config.toml
model = "masked image model"
dataset = "photos of plants, animals and fungi (iNaturalist)"
train_examples = 77898
image_size = 40
grayscale = true
crop_scale_min = 1
horizontal_flip = true
rotation_deg = 10
method = "mae"
mask_ratio = 0.5
loss = "mse"
encoder_arch = "vit"
encoder_norm = "layernorm"
encoder_norm_position = "pre"
encoder_activation = "gelu"
encoder_mlp_ratio = 4
encoder_head_dim = 32
encoder_fused_qkv = false
encoder_bias = "none"
encoder_qk_norm = false
encoder_parallel_block = false
encoder_inner_norm = true
encoder_patch_size = [4, 4]
encoder_layers = 10
encoder_width = 128
encoder_positions = "rope"
encoder_register_tokens = 2
decoder_width = 192
norm_pix_loss = true
decoder_layers = 2
init = "kaiming_normal"
residual_init = "none"
optimizer = "soap"
beta2 = 0.95
lr = 0.0035
beta1 = 0.9
shampoo_beta = 0.95
eps = 1e-08
precondition_frequency = 25
max_precond_dim = 1536
one_sided = false
adamw_lr_other_params = 0.00091
grad_clip = 3.0
gradient_centralization = true
steps = 31700
batch_size = 128
epochs = 52.1
lr_schedule = "wsd"
decay_fraction = 0.4
final_lr_fraction = 0.1
warmup_steps = 6340
weight_decay = 0.06
adamw_weight_decay_other_params = 0.05
Rows from block 5 of the encoder of a small masked image model, named by matrix and row number. Rows with one number belong to one neuron. Each number is 500 + 50 x the weight over its row's rms, rounded and kept within 0 to 999. All counts start at 0. Numbers have three digits each.
After each neuron's rows are labels from the 100 images, of 14976, where the neuron reaches its highest value: "responds to" is what is common among them. Only what is clearly more common there than usual is listed. The data: photos of plants, animals and fungi (iNaturalist). In brackets: how many of the 100, against the usual share in percent.
# fc1: MLP up (encoder.blocks.5.mlp.fc1.weight, 512x128), inputs 0-127
# fc2: MLP down (encoder.blocks.5.mlp.fc2.weight, 128x512, transposed), outputs 0-127

fc1.310:450503505468493561458480575480498440485562482613539522534488533514506508513554492513560520526488447529543612510472430483633601486533483568543492470459403506530465440464456524444459552518483513469500534465479529472565483501444412547481529564586446520580516540524467542558570512480459539440371522422381500505457531473589463405370567520519463492474443440508473562478534556490382503524507
fc2.310:486480478478497525564449446492534543512539440503537566524573538545428376531498491513549486449478463430462504509473478461511468451584488477489529410411493490433540478444550538434466494480488437529517607522467445528532501498488501525547387500516507634466496531486463566600455590392457546455535559466554605482529447429585589566383451489484467502561548452453503480484446468428461513591496
responds to: phylum Chordata (100 vs 60.8); class Aves (99 vs 55); order Anseriformes (37 vs 5.5); family: Anatidae (37 vs 5.5)

fc1.52:556468500601365406491549460418486532498453467521606475524505515533455488514408498516504481514464439527558512452534457534457494558459468502565561574446486488406538604645502479537503542432444535598430467519527582525514443533493382521556516512518422523504466491509560492497447514466525565479510499510495508429488445480511533513430520626441563561491448499433418537481525483551528541596473
fc2.52:556531500527458414576521424503427495551426409595508506516449424445520563529440585513512456464456400532513459525552485461487543553505573522543560500438471420419543552556459503521469488484531598544426516437503513534504475516502389501513534533553502483492515474615397433522525516450435483560510524513578456515465460496450483507443553494527428491480581409442453533504447480653563466561493
responds to: class Aves (88 vs 55); order Passeriformes (60 vs 24.9)

fc1.116:577507369409597580440580538514449550426550505526526409454499547476539537512400583585533422527448477449548537465451462523418440487455521544516519475529523522416536538526530486560505447501387480612422529424510521478458486591549600537455506471522486530480535496576442440513406544463565470518516532506527476454452455524518554443484503566488554419521447518475529463503424517458494518508547
fc2.116:469512539576437508476488569523427475469483479496543511484490565495493488584501531515554374534458440525547474519452662435497568522427498503466460539488448482552542436476492467418488469478490485451600504425469494523430483439423474523512460459518498457492423444541600522484498529586484484456435536529382495463522370545501446586545512442591468578450537479518560528553499458500521551471630
responds to: order Passeriformes (53 vs 24.9)

fc1.135:551590496466519523488395537446586578470504505457542544516463512582456506481431503501465500434467510488472551507600491488453540486571488464486486530466372446576469472546418511535449475452408494459515417553403539564564452511441523475525473522582418463395503450497517470440564556568530546546483549497564587602423584475515458531565478424490428448538516542505530436518504583507543461444490
fc2.135:565458453600393394481532438483525517559496469473508503489423485587471522567496512420548543533550477476510470506448432535526438507588365412466526496527545458562525536504567571411558462508511535568496478384543503487462517559483534496480504493578491454478525518471452470449452533403544489459474540557463457437560418510523485475526570558538538597482520497475502578624461513438406496570501
responds to: order Passeriformes (56 vs 24.9)

fc1.491:470563505478491438525431550495402446390453336459558541491454573469516521526538540518463426473543555466448512447535554455551499564443497534589516522517451470508490550485464525494463482443582552585432507465489535527461452445486583547525526472463526485561560568519440551581470517536542447612452557536492522448448553535482447631507533573470465460560443538508490462405472469510523532400529
fc2.491:543549506493546518470544492466496442418460411500506478523451585560556551495431428531497459521530444526358443460477490553572525435560555416567532489509461445385440564488519443501445498483607340528534474455460537483601454453471534492507517506528542519466578477475452556470474436549594504530502603424560515474486506503516471572544517453516467531465590483441503389547493495475541516515492
responds to: order Passeriformes (50 vs 24.9)

fc1.3:410530447618445457553465609505495518495513529550604621495504497499570540474483524418445441531468469632610469572434418565505525390490462535522448551466504502471536491400520578518501597527480507447490469472480555484528543543527508523452525467518568536519475562416512543501508638515515496603459432417420500527466522484443483452489533508472474480475545549482528500558515536456437508494470
fc2.3:545516498530389489532502564514537479560454620418472540469488531470481468567558634558497539470540509479420502528519549390505372593433538525400469433465536465521482471508523471434547456460453596446520508560565472533500552503484513529590488472560574496406532466540515544548487541542486516398402508455541608504540483465510511444448443464575483494496468560523422476519516476443432509493502
responds to: order Odonata (25 vs 3.9)

fc1.43:539533595545384459491432538488478487480447497478557519544446475574481454468458458407444553613459454525489448483564522457482516474495513500457535506559546497493496459498595512494458419475448511567609515420511442497558457502506518582573516475445466491612543427512540549501394554451549403428451484595471533520576443534593554451488540400457528483507588479449460488497451501550528554470558
fc2.43:474513424534485481582530446580446528479569472420554486450559432554475599455588468545486413513455554479478551418500582578514553568423468497452504497538533512519579529487487493528609526515468467483497495561497472498469523440584456524520520496540452519618369466510609477499508462511504485575441404535413453482462458500494429480535463377465477484498481509558427502445495518623538517485527
responds to: order Passeriformes (56 vs 24.9)

fc1.287:461541481454521405415487495500542487416550461483557446581543523461573483459547430517590487590547499550454467477645488547471474487462514491438591487479472509513556518551397534522507515573485588520455535513492524485555567494529541534498406471415532481471544435510557517599488632507449442531462511500471420465391528528558496467525526560465506433533493562483477613445450453443455513436549
fc2.287:538528516499394539552582531564513511533422477558582546373509600504476478464519477484480411419518493464460464507546416537451451509525459519481536418565497450585393492584433499577586499559485497452540534563533479474482485429458592514446443546478510552523489517527489550584490542489484512460516576488510533401458524553433516529548468488448482436438482520365474544562440525587474576488496
responds to: class Aves (86 vs 55); order Passeriformes (69 vs 24.9)

fc1.361:446484571425580422517546461433489490478556478490547385607504580550541480548513514489533473531500570434416498585571540555459563437604567598452407512514418484438486453491556522506521486477479499519474527490495526460463500498455432599416492500567477503540498543510549542526488505500470588509435474500469424484556470459532457420576552519523476435411528546466569425402413543559513470455506
fc2.361:496428468489478549484441510497484527416533497449464410432490508546528466532601487524447402489563406465499508523412491494440464540487515651468514539363511547556474494408407451571543466509590484513465475548518518442495561432564501481534500466507460526511573512551511451491374525521452472605509536469503535481442601483546527495588498453544478524588454486451515481518508507390483415544517
responds to: order Charadriiformes (28 vs 7.6)

fc1.304:510560506458461532480573495445563474468564549609585526501508521509537603547491410491487441444428471504417614482493531552528515529461498505472486482496511478543491398497458597599437512503522466517490481495523512563430472474438430570523532538471493494531529508582435462521534457524500511527549528526565586415509479503506433483486370480521427435452548497436514594605412399523414551564464
fc2.304:449415509536453544518511502471552626476455556475549459435499472445516555481512493462494512543513556578538556464527474482530539516625462543525499578554481473545476524493434564461461577516483455458396546417429561530470538576515460423469545478501425478518362558496450539450533428411413502526412476468467439535421492484450473468593601467525476509488541531598423453520545436473538495495460
responds to: order Charadriiformes (39 vs 7.6)

fc1.187:396521531488575477551481418387459543512519433471497513554518512457565501536440546476455468572561515562478442532589537471491515538553464524484455440523416611495469490552516484550567514470554473404495504500520506434534403601526452670521491576537451500498467546525525513544536393470432531458466455468464486530503452477431514448523509516476386568380477529463549485444473544470523546454540
fc2.187:514456540545499542472527477467551568352512498530437460491424543561505504452475523454478420448496464534514632478520444422462522483488564474454529472469482433497468482495569475548473431515530567489506485486518509558493507397544500373515470540480459507517507386393537476478394586553482500590470587517576556548522510434537479528541525605536478541615446465453443551596505471486528454461482
responds to: order Charadriiformes (30 vs 7.6)

fc1.419:531543471460421586429457483471431401529509592457451538457454503467449531528412447518472448523506534502453577452448590464567422518493507548548463526427426464500449608503497530565565511452566552406579447527454394542508482464506597585533451437518439551367544454461574532589526443457521464540464554573540497446559542537554486466489486487500520517508516492479452526489502519496458532569457
fc2.419:541484450483526479528409535607468383465603534461512479564535490529501592491471416502477500440526490591481518529432489578552483520483411495518538535382493476474453610487498483449537491518443524459579573529481441465437543514592482573505506546534520451489536482488522471555466537449587466470507535533549533427489485569572480501419436444546607528443490542428504532500450381490407448422498
responds to: phylum Chordata (97 vs 60.8); class Aves (95 vs 55); order Accipitriformes (39 vs 3.9); family: Accipitridae (30 vs 3.3)

fc1.389:465458515488464467457505553571560538484549425419524464512515416489471562496420496537437481492560434410556464540490466511493474526525461476489531477419498537411447588510585522583429478559487438562498505561474522477528530485578493521520495515541570399524618464550464553487530483552479547555491501566493558457480466507348416437541485402452470513540491375494558533496594433518501409446530
fc2.389:486494523547492543473511482574517494575425492517518517439532523503541524448517500532502561452468446471383497478520367523392494542520411576444487525500535447402484532474591563583517505610637424479487509522493552432419462552499517409466489496513533555493504576450538515450436451592491493526467543524499491515568508544436522525507524467433432533543633557410468507407524427502494526473486
responds to: order Passeriformes (64 vs 24.9)

fc1.323:461553518482488546512568422550496436488575458475499533468490453474539495481491547498496492480480446474613524498617454504528579543503474603576546563539523501423436348457480501534433454493462562497442551506552450506396500425468546478510476496472495391517457441547539404506485549464470597542521430512512453458513435421450538525516564474530536500496565576486561402426480450539443597436514
fc2.323:436442532538531530572560410596473432539566471471468439426496476481412413472488492471510499450532499555593548453438454529513525522432482605416470476476485570467586520544422457420580545578493550437498526588497531566461515558510509517511443457518437517549518469456464495471537506540475389538521480531417534500375523487515519412453520480469448511420438518565494583527457494582548489455576
responds to: class Aves (84 vs 55)

fc1.13:539524458487415443506465396478576450510523438424542529581509382558399500504569493552454463549423508518511498479569429489506553494483459439383551566512488571532438412541509508535414445511585506496474482570493489464588495501462513495629513405500463497645537570491553505541467534492557482501538505545468483540601549430569492457533532508458512462535585507479470533463499483479495519409504
fc2.13:437489548550413480537458445517538563483501456497517551428545363502489498448508505492468496467504456534519426414476537596378471509497481568404475589529536543496490458544447502555399465514535451456502508569610538529582466510480418567529521458484429496609428558476441495571545471561458452556530495411510459597513576529486482442500564474473477470428493486514426540424504494595531464498522
responds to: class Aves (89 vs 55); order Passeriformes (65 vs 24.9)

fc1.258:521561600527574422577551547366541529485518491408449471532504601469486571480500520416402509495509425435545506473498508548535503491436506542434490501501435531501484525517500465596483448529519619475441461465565440470524475527480611499454547525574481513451530504484490575486556394489570489570533481572436537524365479453502529462468530556585541551438532550529493590489529477553535474451483
fc2.258:467457491545573506436437452516472497543463491526435530545459471468476482432513396551437481519512429472438438478562490501518489480485511494450573472507465438571577481473502481530481429470487563531551519578460601563554395349470495515541468475484493490458478468537461521537490501577525502583447459494571486537600577546614447573437502516400497494520497403561633438480477567554508486534432
responds to: phylum Arthropoda (72 vs 30.9); class Insecta (71 vs 29.2)

fc1.315:600478505526501566505523498566525472499583465468537531528459522521506483516404447573504544438494440459548470514567523574487483478484495488428523544529516380591420523411511419508449486474445492672471499493622486553497465491477508504445400518483555559352491520540502480426574490445512437481451523474561434493514482506566520507563446488472537404531473587525454518470476591529579515529519
fc2.315:538476495511484483511503482446419443562573629563492481513459490579498516518428515483494521515386463484573500517597554598530370383471458465466529469587537444542496462482495586385493463448412507501551509437546516461476514573516443570461474529394555545550556495490491472536592520444596468454406540536495482549503475513515587496377522528498548522524469554507485509552489527541472521488490
responds to: class Aves (89 vs 55); order Anseriformes (43 vs 5.5); family: Anatidae (43 vs 5.5)

fc1.138:481596536523444439565525490462503464522527482541482515487467520524512498539433558452436484573418435537499626495521490542435457479476554482556309471502535524490454452457477503518483549482508466583390516666577488497520438488503446590606538520513437544524518556517480491532472523466434581562472492441542478515459432530477544496468544475534425495405496417529452557551496494488562487444545
fc2.138:456474558531554549537472442530479548524541520518486486503525548457503573528520517482433463456545501511494405469585486460530423499537517474456535370477483404501449489482513567523448533522633556472492402514531539436440472438616442371461590533487540508548534500457458508466533422480476543474518544433525443491475555438461487537554492632478556572489531547488535483525479533623438572480404
responds to: order Anseriformes (26 vs 5.5); family: Anatidae (26 vs 5.5)

fc1.434:549422518491347527554435527496410531396451502407512485508483579441481446495471504418496566504496558482525513491462522526525586582539432484497437491474491384458479533556416496562449534534426451524415418468491552535492553511486470477578589523455496551501549604519499522526479500551379531450560559508467520442590471556544494509548581547459492457498483506531500538517482473506433526611562
fc2.434:433543452450562477472589459496506510536466471594439467492557459542492495485505468487438457463444444511467434428455484438450500461484511540429494400537503552475419421383545488426521462485491576469527538538434473436491503433454515469459456473541478499494479430442468461419494553443569454518444420487487415540346437488466461429393449479523453505473532427441473464451442504446548427411445
responds to: order Passeriformes (61 vs 24.9)

fc1.256:509502456417497520408512556540574472496494483529550511582538476482462489498504571436520425533462563525472495389516542512521567446449482426500511543449428589577352391449463617489490493500642501546488550559555541475464443496515478519444505510547514465517482536580537508532463496485494414393485460521514568505439517361575507484467545517509487501438525459459487555536436512580496515441554
fc2.256:462542569412493579530554492554530594488460552407535591368469512424528458537440487494568522466505520532502481546490439482391532493511498602430457507488417429540389465547577511479568464520574527534476436520580431447569475515540527417512510552520553494485471391447571522541534436489469546387564510447518490457461461468482487519600545524512454554501466494552529485495517536526492405506512
responds to: order Charadriiformes (29 vs 7.6)

fc1.411:445551504484416488436431509491503537545477498497537468492527479561493493423540512503440435626525449473473469427466555499462432431400404515473525564513510516524490448482512404398533526526435478552563380483527492468534481569463518492586492377543409406569449469587539542474479476434525544477528567503497587528454521571447491520430478508510518381489539520486439524556512523460576489532594
fc2.411:507442482527525407423616516528574398447572496587434450532507577471488538573536566516487520432513590519534565574503437477451553538558509549504460423522524458412518583483503612527528453500527512436428594558505495552502503467544539524421453580457435562450495553477473437497491453567511455554456480531462537447493515519542482589508623493508473558510406431475541478457461550494473496485440
responds to: order Passeriformes (50 vs 24.9)

fc1.487:576515449438464536530490535510393483467581566494536498468470575520498490506563470477494560472423485443566602482517525435463454459508500446518403508575452545433504486428449548454512509567536420459561609454428405492493542428490519608559463491457568549472432474457566461544613528397446444540544509506541567518551531477516543505553490511503480505544464547490547530507482462364410490503553
fc2.487:474491517514438455421517462472545551544468460520406476530575415444507523501444543524558403530490555548469465516524467460514539509505539562498524451431506462615466580599528502544464415432492509591508468478498600523524619543488452373516562514565404453532610511526513509499439525551511542453514537455522518473420464532494451555424461460420464498487540456498506449625542554595530499470484
responds to: order Passeriformes (60 vs 24.9)

fc1.153:494458518540532472528444525489471582484519533530555535534394588435506506566435508408506479479533452464474468500463422615540368456505402520554487530464505564531507544386447473435556560468529504476542570435511528569478441496459424480531434443594525458555602546470517540513548540497584434571469473486493346480486508494476566485551473542514472508510484520463497472593465555584459499477550
fc2.153:551551470509495379490567533529627547540464482530505441513473405572470440474538526540552451441503534531420454503469518442572564471522431434475451429482544428361531445584557503465465526546426534486474501563532579557461604495512519459515445475524487531519498463495506524470524418453465556389561518467440608476489470440559546566570508461460487584492488615484498438486511480514459475524532
responds to: phylum Chordata (92 vs 60.8); class Aves (91 vs 55)

fc1.171:490510406515497516479551564488495545516477473504513518577519468556493488571579468641452403508516477536482522501500445489370483498570476518493481464472459567377428584598483572444547497524498482456431509503534494490527425524455497514422519608540472433526581491521533488474459502499454477496499448457407434467602435616505426422459587478495467532552525398549589467532512483528453500469531
fc2.171:489402540516498556465525398420427514544625503472501391491518478479492524416374501393440531494473477533553558503522471548576445543411533544518496478565506479532560468451453432593448438442410499531590477479547450532514553515513564532522458449447472547537465512463460524535482451559515422500541530518568572518470604429517507484554428567497519502421490548551513445558406488499531511447497
responds to: phylum Chordata (95 vs 60.8); class Aves (86 vs 55); order Charadriiformes (27 vs 7.6)

fc1.364:539536467527417391484465497441540494420623553492503464508498535436437535506492487467545394409537507578622585600528536431497560551576512547483468515474458541500474571550467481545522408482562453556441549438508447574461442483410483493426467540572445460487561536445472545501510503421488552482442449465501488525560498510574368498490584483469512518527462403520491485468562483490503507525544
fc2.364:502578531457514437546418500467508503559585517436444578525548483477471540495496434474460550434521515489529532536523519556461545515486560459498414488448550445457557502499539476503525554571527436499540526526412502504465515551538530443567529500586491437596522502582544438554470546454419532466590510502427597497555483492423512445446494458464439527381459503532543482332435578580428566439490
responds to: order Charadriiformes (37 vs 7.6)

fc1.378:462437464479552533469480424482574590469563448422573520499498473486552452527480484517500493480550499568463485466556450470404537432498462496502588563541489510486477524417515477502535427426586490509500457446439518429552533498467550462524569374444545555501507396619449476523516535406523474619515558548539540518508534533554576532504479447412476443483488474503494571427458472628531522452592
fc2.378:639473470382556477432514501498548535521576529452460573506506498517514527455510417457462521478481563444454487401525468540501462440528544523499480456522499449461502461393513550547486589541526529472505518528436513518528453444543382580586556446441534577556497534487468510459566517400520479565498473505540526556527622494520543495467464512477519471469432505673520518460468362532513528479482
responds to: class Aves (85 vs 55); order Passeriformes (64 vs 24.9)

fc1.453:422493468467595530554477484480409475551500469545511538528498471506468488555523571483465508487501454434517597531628529490575601551568522628497472441495549557522431579468502519523433555547519508493465500560487408428538498568476450428494479472480555498601554361470472470511399531448472521446482459482445555557504486493488520483503585486512494533427528480556462440368573493478572566472514
fc2.453:556446451544412483513499413527502423556488468480475537443449575597546457491579595386440514435518447391454467461542529498514480527479561484428443487553543517483448536557498482575528528534499565506493443511454409481603409530525463419580507554538559476582496454452548472460427500548525544539467440472474442497479500457382525504555544575540557417482493539419551519483459466565522545482543
responds to: class Aves (83 vs 55); order Anseriformes (38 vs 5.5); family: Anatidae (38 vs 5.5)

fc1.36:573525418597484545632515486551409372520516466440498480499550532529584522411492598498482472513494546381474483491400479444475483468558543509463394518499517509547451542508511493511479503514466475582501436524555556450617512557491470549443477497541438530510511449461438418473559530519488510367489432487519570566499578471471478492515593489623553504451498493533492437474509519484555504549506
fc2.36:602484480474543491465565477496609593521529488414499449523500446514515489425510530449432506480452516462495495458590491549556427521457482473469516564597529439470523443524599535535473497487493577509516505597433545486442436526498542477470500455465559513490573539474474435398529470539532522547481447387509525426488434509489425574572486525369504486468473527451649490433484465545475424405550
responds to: phylum Chordata (96 vs 60.8); class Aves (95 vs 55)

fc1.143:481530514676464545435557401514424506584489465435477499409421469540511560497483476488537471489457433498444505525522549516483554471558527453533621497538467415505444435448428634437490460527395526562550522527487478477550525448538505494508542487549494516456510509542521559536562539508588457477480573474473433474423492510523464535524426499483610539484552536411474503429456576519601496485507
fc2.143:527509467441447530430455405536490472471537516544421492510595547363477474497455447475490461427594636610605573499520489450462522563520527599519504441504499548462581510537468382458494494447396537452525391522577522474493567490477452518449535413560488542530439578501534498483516537588525518477495541510512614458469484559512452490547516528514471493476502452561524462523452472472512520551538
responds to: order Anseriformes (29 vs 5.5); family: Anatidae (29 vs 5.5)

fc1.30:486501540529400538641544502486478510512505586516540565522554509600409474445443458552555475605474500504437415417518453498371502407458452459544453472484525493507448488435492410472486532569549503512453500415510535440483497428596385473446483459478521489536523500520472478504417446553434533405490476576497500472461460492460595515546539565542488431484495513488580590512544469482517518456556
fc2.30:601510488487501481476447400545499398567532499545421434552511459527440527451460476549561491532462483573500485468620540531547486482504450439422551548477510489523500572498446488499422467460486620496502489493482509426535410502487454471566518440458589419602507455511482444482469420420561608489538480553618580433441540532543535479469529506561453532471507462559524505543419523526485609517526
responds to: phylum Arthropoda (62 vs 30.9); class Insecta (60 vs 29.2)

fc1.354:526498496507392378389402493469473512404454562489496506480500418417517477543454552466510546538488501447568569560513492493493487555496472445490386536553525525492554509513524526546384478496516492548442479487494498497512471449474549432580609416409559484550495496541494614522564467464519498549416537498547416493592481436514506595542490591478525453489434592490554485485458451524515464432549
fc2.354:553423533490445457467521533518540504541549504468528479536533450448463539457582613478505470541486512512550554543593524505535422498521473528482473596611485477533568500522429528585471504432498458388406533502517459478478442463440573482548604467464412479667497554511595578508531555525539555502406484500446481442536456450456569610543542557486456461530434525504529523521489496539498448465470
responds to: phylum Chordata (95 vs 60.8); class Aves (94 vs 55); order Passeriformes (71 vs 24.9)

fc1.262:451453491500514589562559574501461547513503453558523508520365450488516505519436419527443386509523472495493547490509470460553442470474492565479538495476546462552400479481497451609452531554491387566509582651423424591514458470468477441510489506416467515498519484525551499507510517458382548527576398460516564501539489539501451524520614527449539486514499439473497561503493484503612476484529
fc2.262:474491500482481541423539530465592452565447440530537405508491474523453515506415488490446539459610464450462470500521459413437479481495427528485489543458507486591500543550489481617526441515515502523514521545376410531534586501559435481594589551471445510573519478507500401510480449433527574493461484587553543585464578485488490504517492405561461541539439436564543575539551553406481481447484
responds to: phylum Chordata (92 vs 60.8); class Aves (89 vs 55); order Anseriformes (40 vs 5.5); family: Anatidae (40 vs 5.5)

fc1.467:448560487474466523478517501471505606448511470560508508454474459457509477494511489468460382552564473526477495490516470545551452477531568521521531474566460470543432559515583518398493484577552549522654531428432419541478547498459544562498474454516483474401472435449635496536440518406653486512553470486536547613456546463453471472531460502540508509465535501463482545447443508565585439448481
fc2.467:449499525501493479477439464476498401489476504477516460459433474448488436464444503497476590409443474482519454546464476437444486424435446427477474502437505513436561424455413420537403450441428454447370444542520548477512444438504449436497500476509516479504472530546345498414470452533375487466426499470471488402573469433541470488492521457402461506525425488519486455548499464451413523504483
responds to: order Passeriformes (50 vs 24.9)

fc1.11:471557540465538429465506560469481507540557571474530281547461579500510549539503536438459479466511534546455515484507570398519474471500556531501469605472442464459563526490514518519570456388498505498540563471511525608435512438468534523414494549512440501537620552480531484563472459481510614496445435492471455488485504474541505454525519537543442496421484462432405480472513572436540549522432
fc2.11:472517525474502480449523537479495459478524455537497533486495446484549487531549345610539571531514545387444491413482455551421513482542421475524488533341490557463528506446476501528499525576495491528464573524460574359424481534561504485517543527581560506402558497510429505593486501481515476520553541491510511498545473486508535494375542421506558502595518597615499438469516505499491532521518
responds to: order Charadriiformes (29 vs 7.6)

fc1.407:572436517515611460474507416556442597450546486499544425456550421442505415443449537538536447486569519488557477459541478558472390557475505477514513550511616473469469468523593481489423512479610590528496478459519494436526482558509468459527610506493532497534486412491462470477537518496497485522485459465562490590481562493498683478510477545551473558512414428536523450466482496527479468406529
fc2.407:555426421473596483475515540529500477593521579477460528508557420498478491487442509495538410478434426484517469468554521514476418481506536453513505469517557456549467415475539578429492516391522548498556493595503490449483561570510470496483476519495483450405539482513474460486552494514588553574457425524580578574579551484490546524415533510594514567470361489455500450494510430517455455411615
responds to: phylum Chordata (94 vs 60.8); class Aves (88 vs 55); order Passeriformes (71 vs 24.9)

fc1.19:563527473525562488464567459561456504539519496489541579494516505560549455477408488569461455504544416555459510464578454460502515494463372550479489571400448486478446449509496423417468594546512519502492608480507466550511429509499495547476567570530473441577416512587389499492517532432529580507456429562516551600497432477558474468427529563408389479433486455520513539520449526530540513492524
fc2.19:521552437494510455564537506469489454458508503519556494525445519525537501535515556519439473498441462551479622482437525467503515475513541420572468407461497428480467462457470519466490499549486492448379487521516575543485437531458617455550554606485572456554520462608523389578507407471537564425552496464508454553416524443456589436544427595515469452512512485461544385550524445535468443523520
responds to: class Aves (92 vs 55); phylum Chordata (92 vs 60.8); order Anseriformes (45 vs 5.5); family: Anatidae (45 vs 5.5)

fc1.177:507557492508511490588541555477414485564568471565502444481519460490500536535521410463497441537464523522428515438402550424434528513449387505512542522463509586490552599429445516497517403450438488528522541566485473488533423493469525545404475434582426554451558442459568482497478561506498471504497430517491531392627512577579442456458562490521486471480439510491489472453500625447541511541443
fc2.177:465443550467443509512527512451443554426431527434520518407512562421484472506578578476512556451515605535521571584499454595454460456507415599443461396444501441535491515497551520482584498503599447518512467453437455467513498438447569445642468556378560532477414497482445465507472455485525467497527533463584501503541580440514580475533503458511539533427504536526501469521451513555482496450478
responds to: phylum Chordata (99 vs 60.8); class Aves (97 vs 55)

fc1.217:612417439511558564531532427484498464545455510521445495534524402443488450509422507588522492519534528548460513514606513494570487485475434447576588553482488499538420405484513441472417526578485531529496545556539478498545500471440520558446498438488429414532458534527500482480471551540486455485413421549554400659462539502505521527418446568484463509538496460492573572525514483591491548517577
fc2.217:541445560469502521464548452552499467434455594537419591479550577482573505537500495624471513437545550514465509575516497524406504437563473505545506450499335453512379486545445425482443534509581457496505529504479539487544508495547464461586490512454447563520439575420484471505492496475506459507490546551452463609568466467512498471511461529535541458438548500405519572525524428529372453459508
responds to: phylum Chordata (100 vs 60.8); class Aves (99 vs 55); order Anseriformes (54 vs 5.5); family: Anatidae (54 vs 5.5)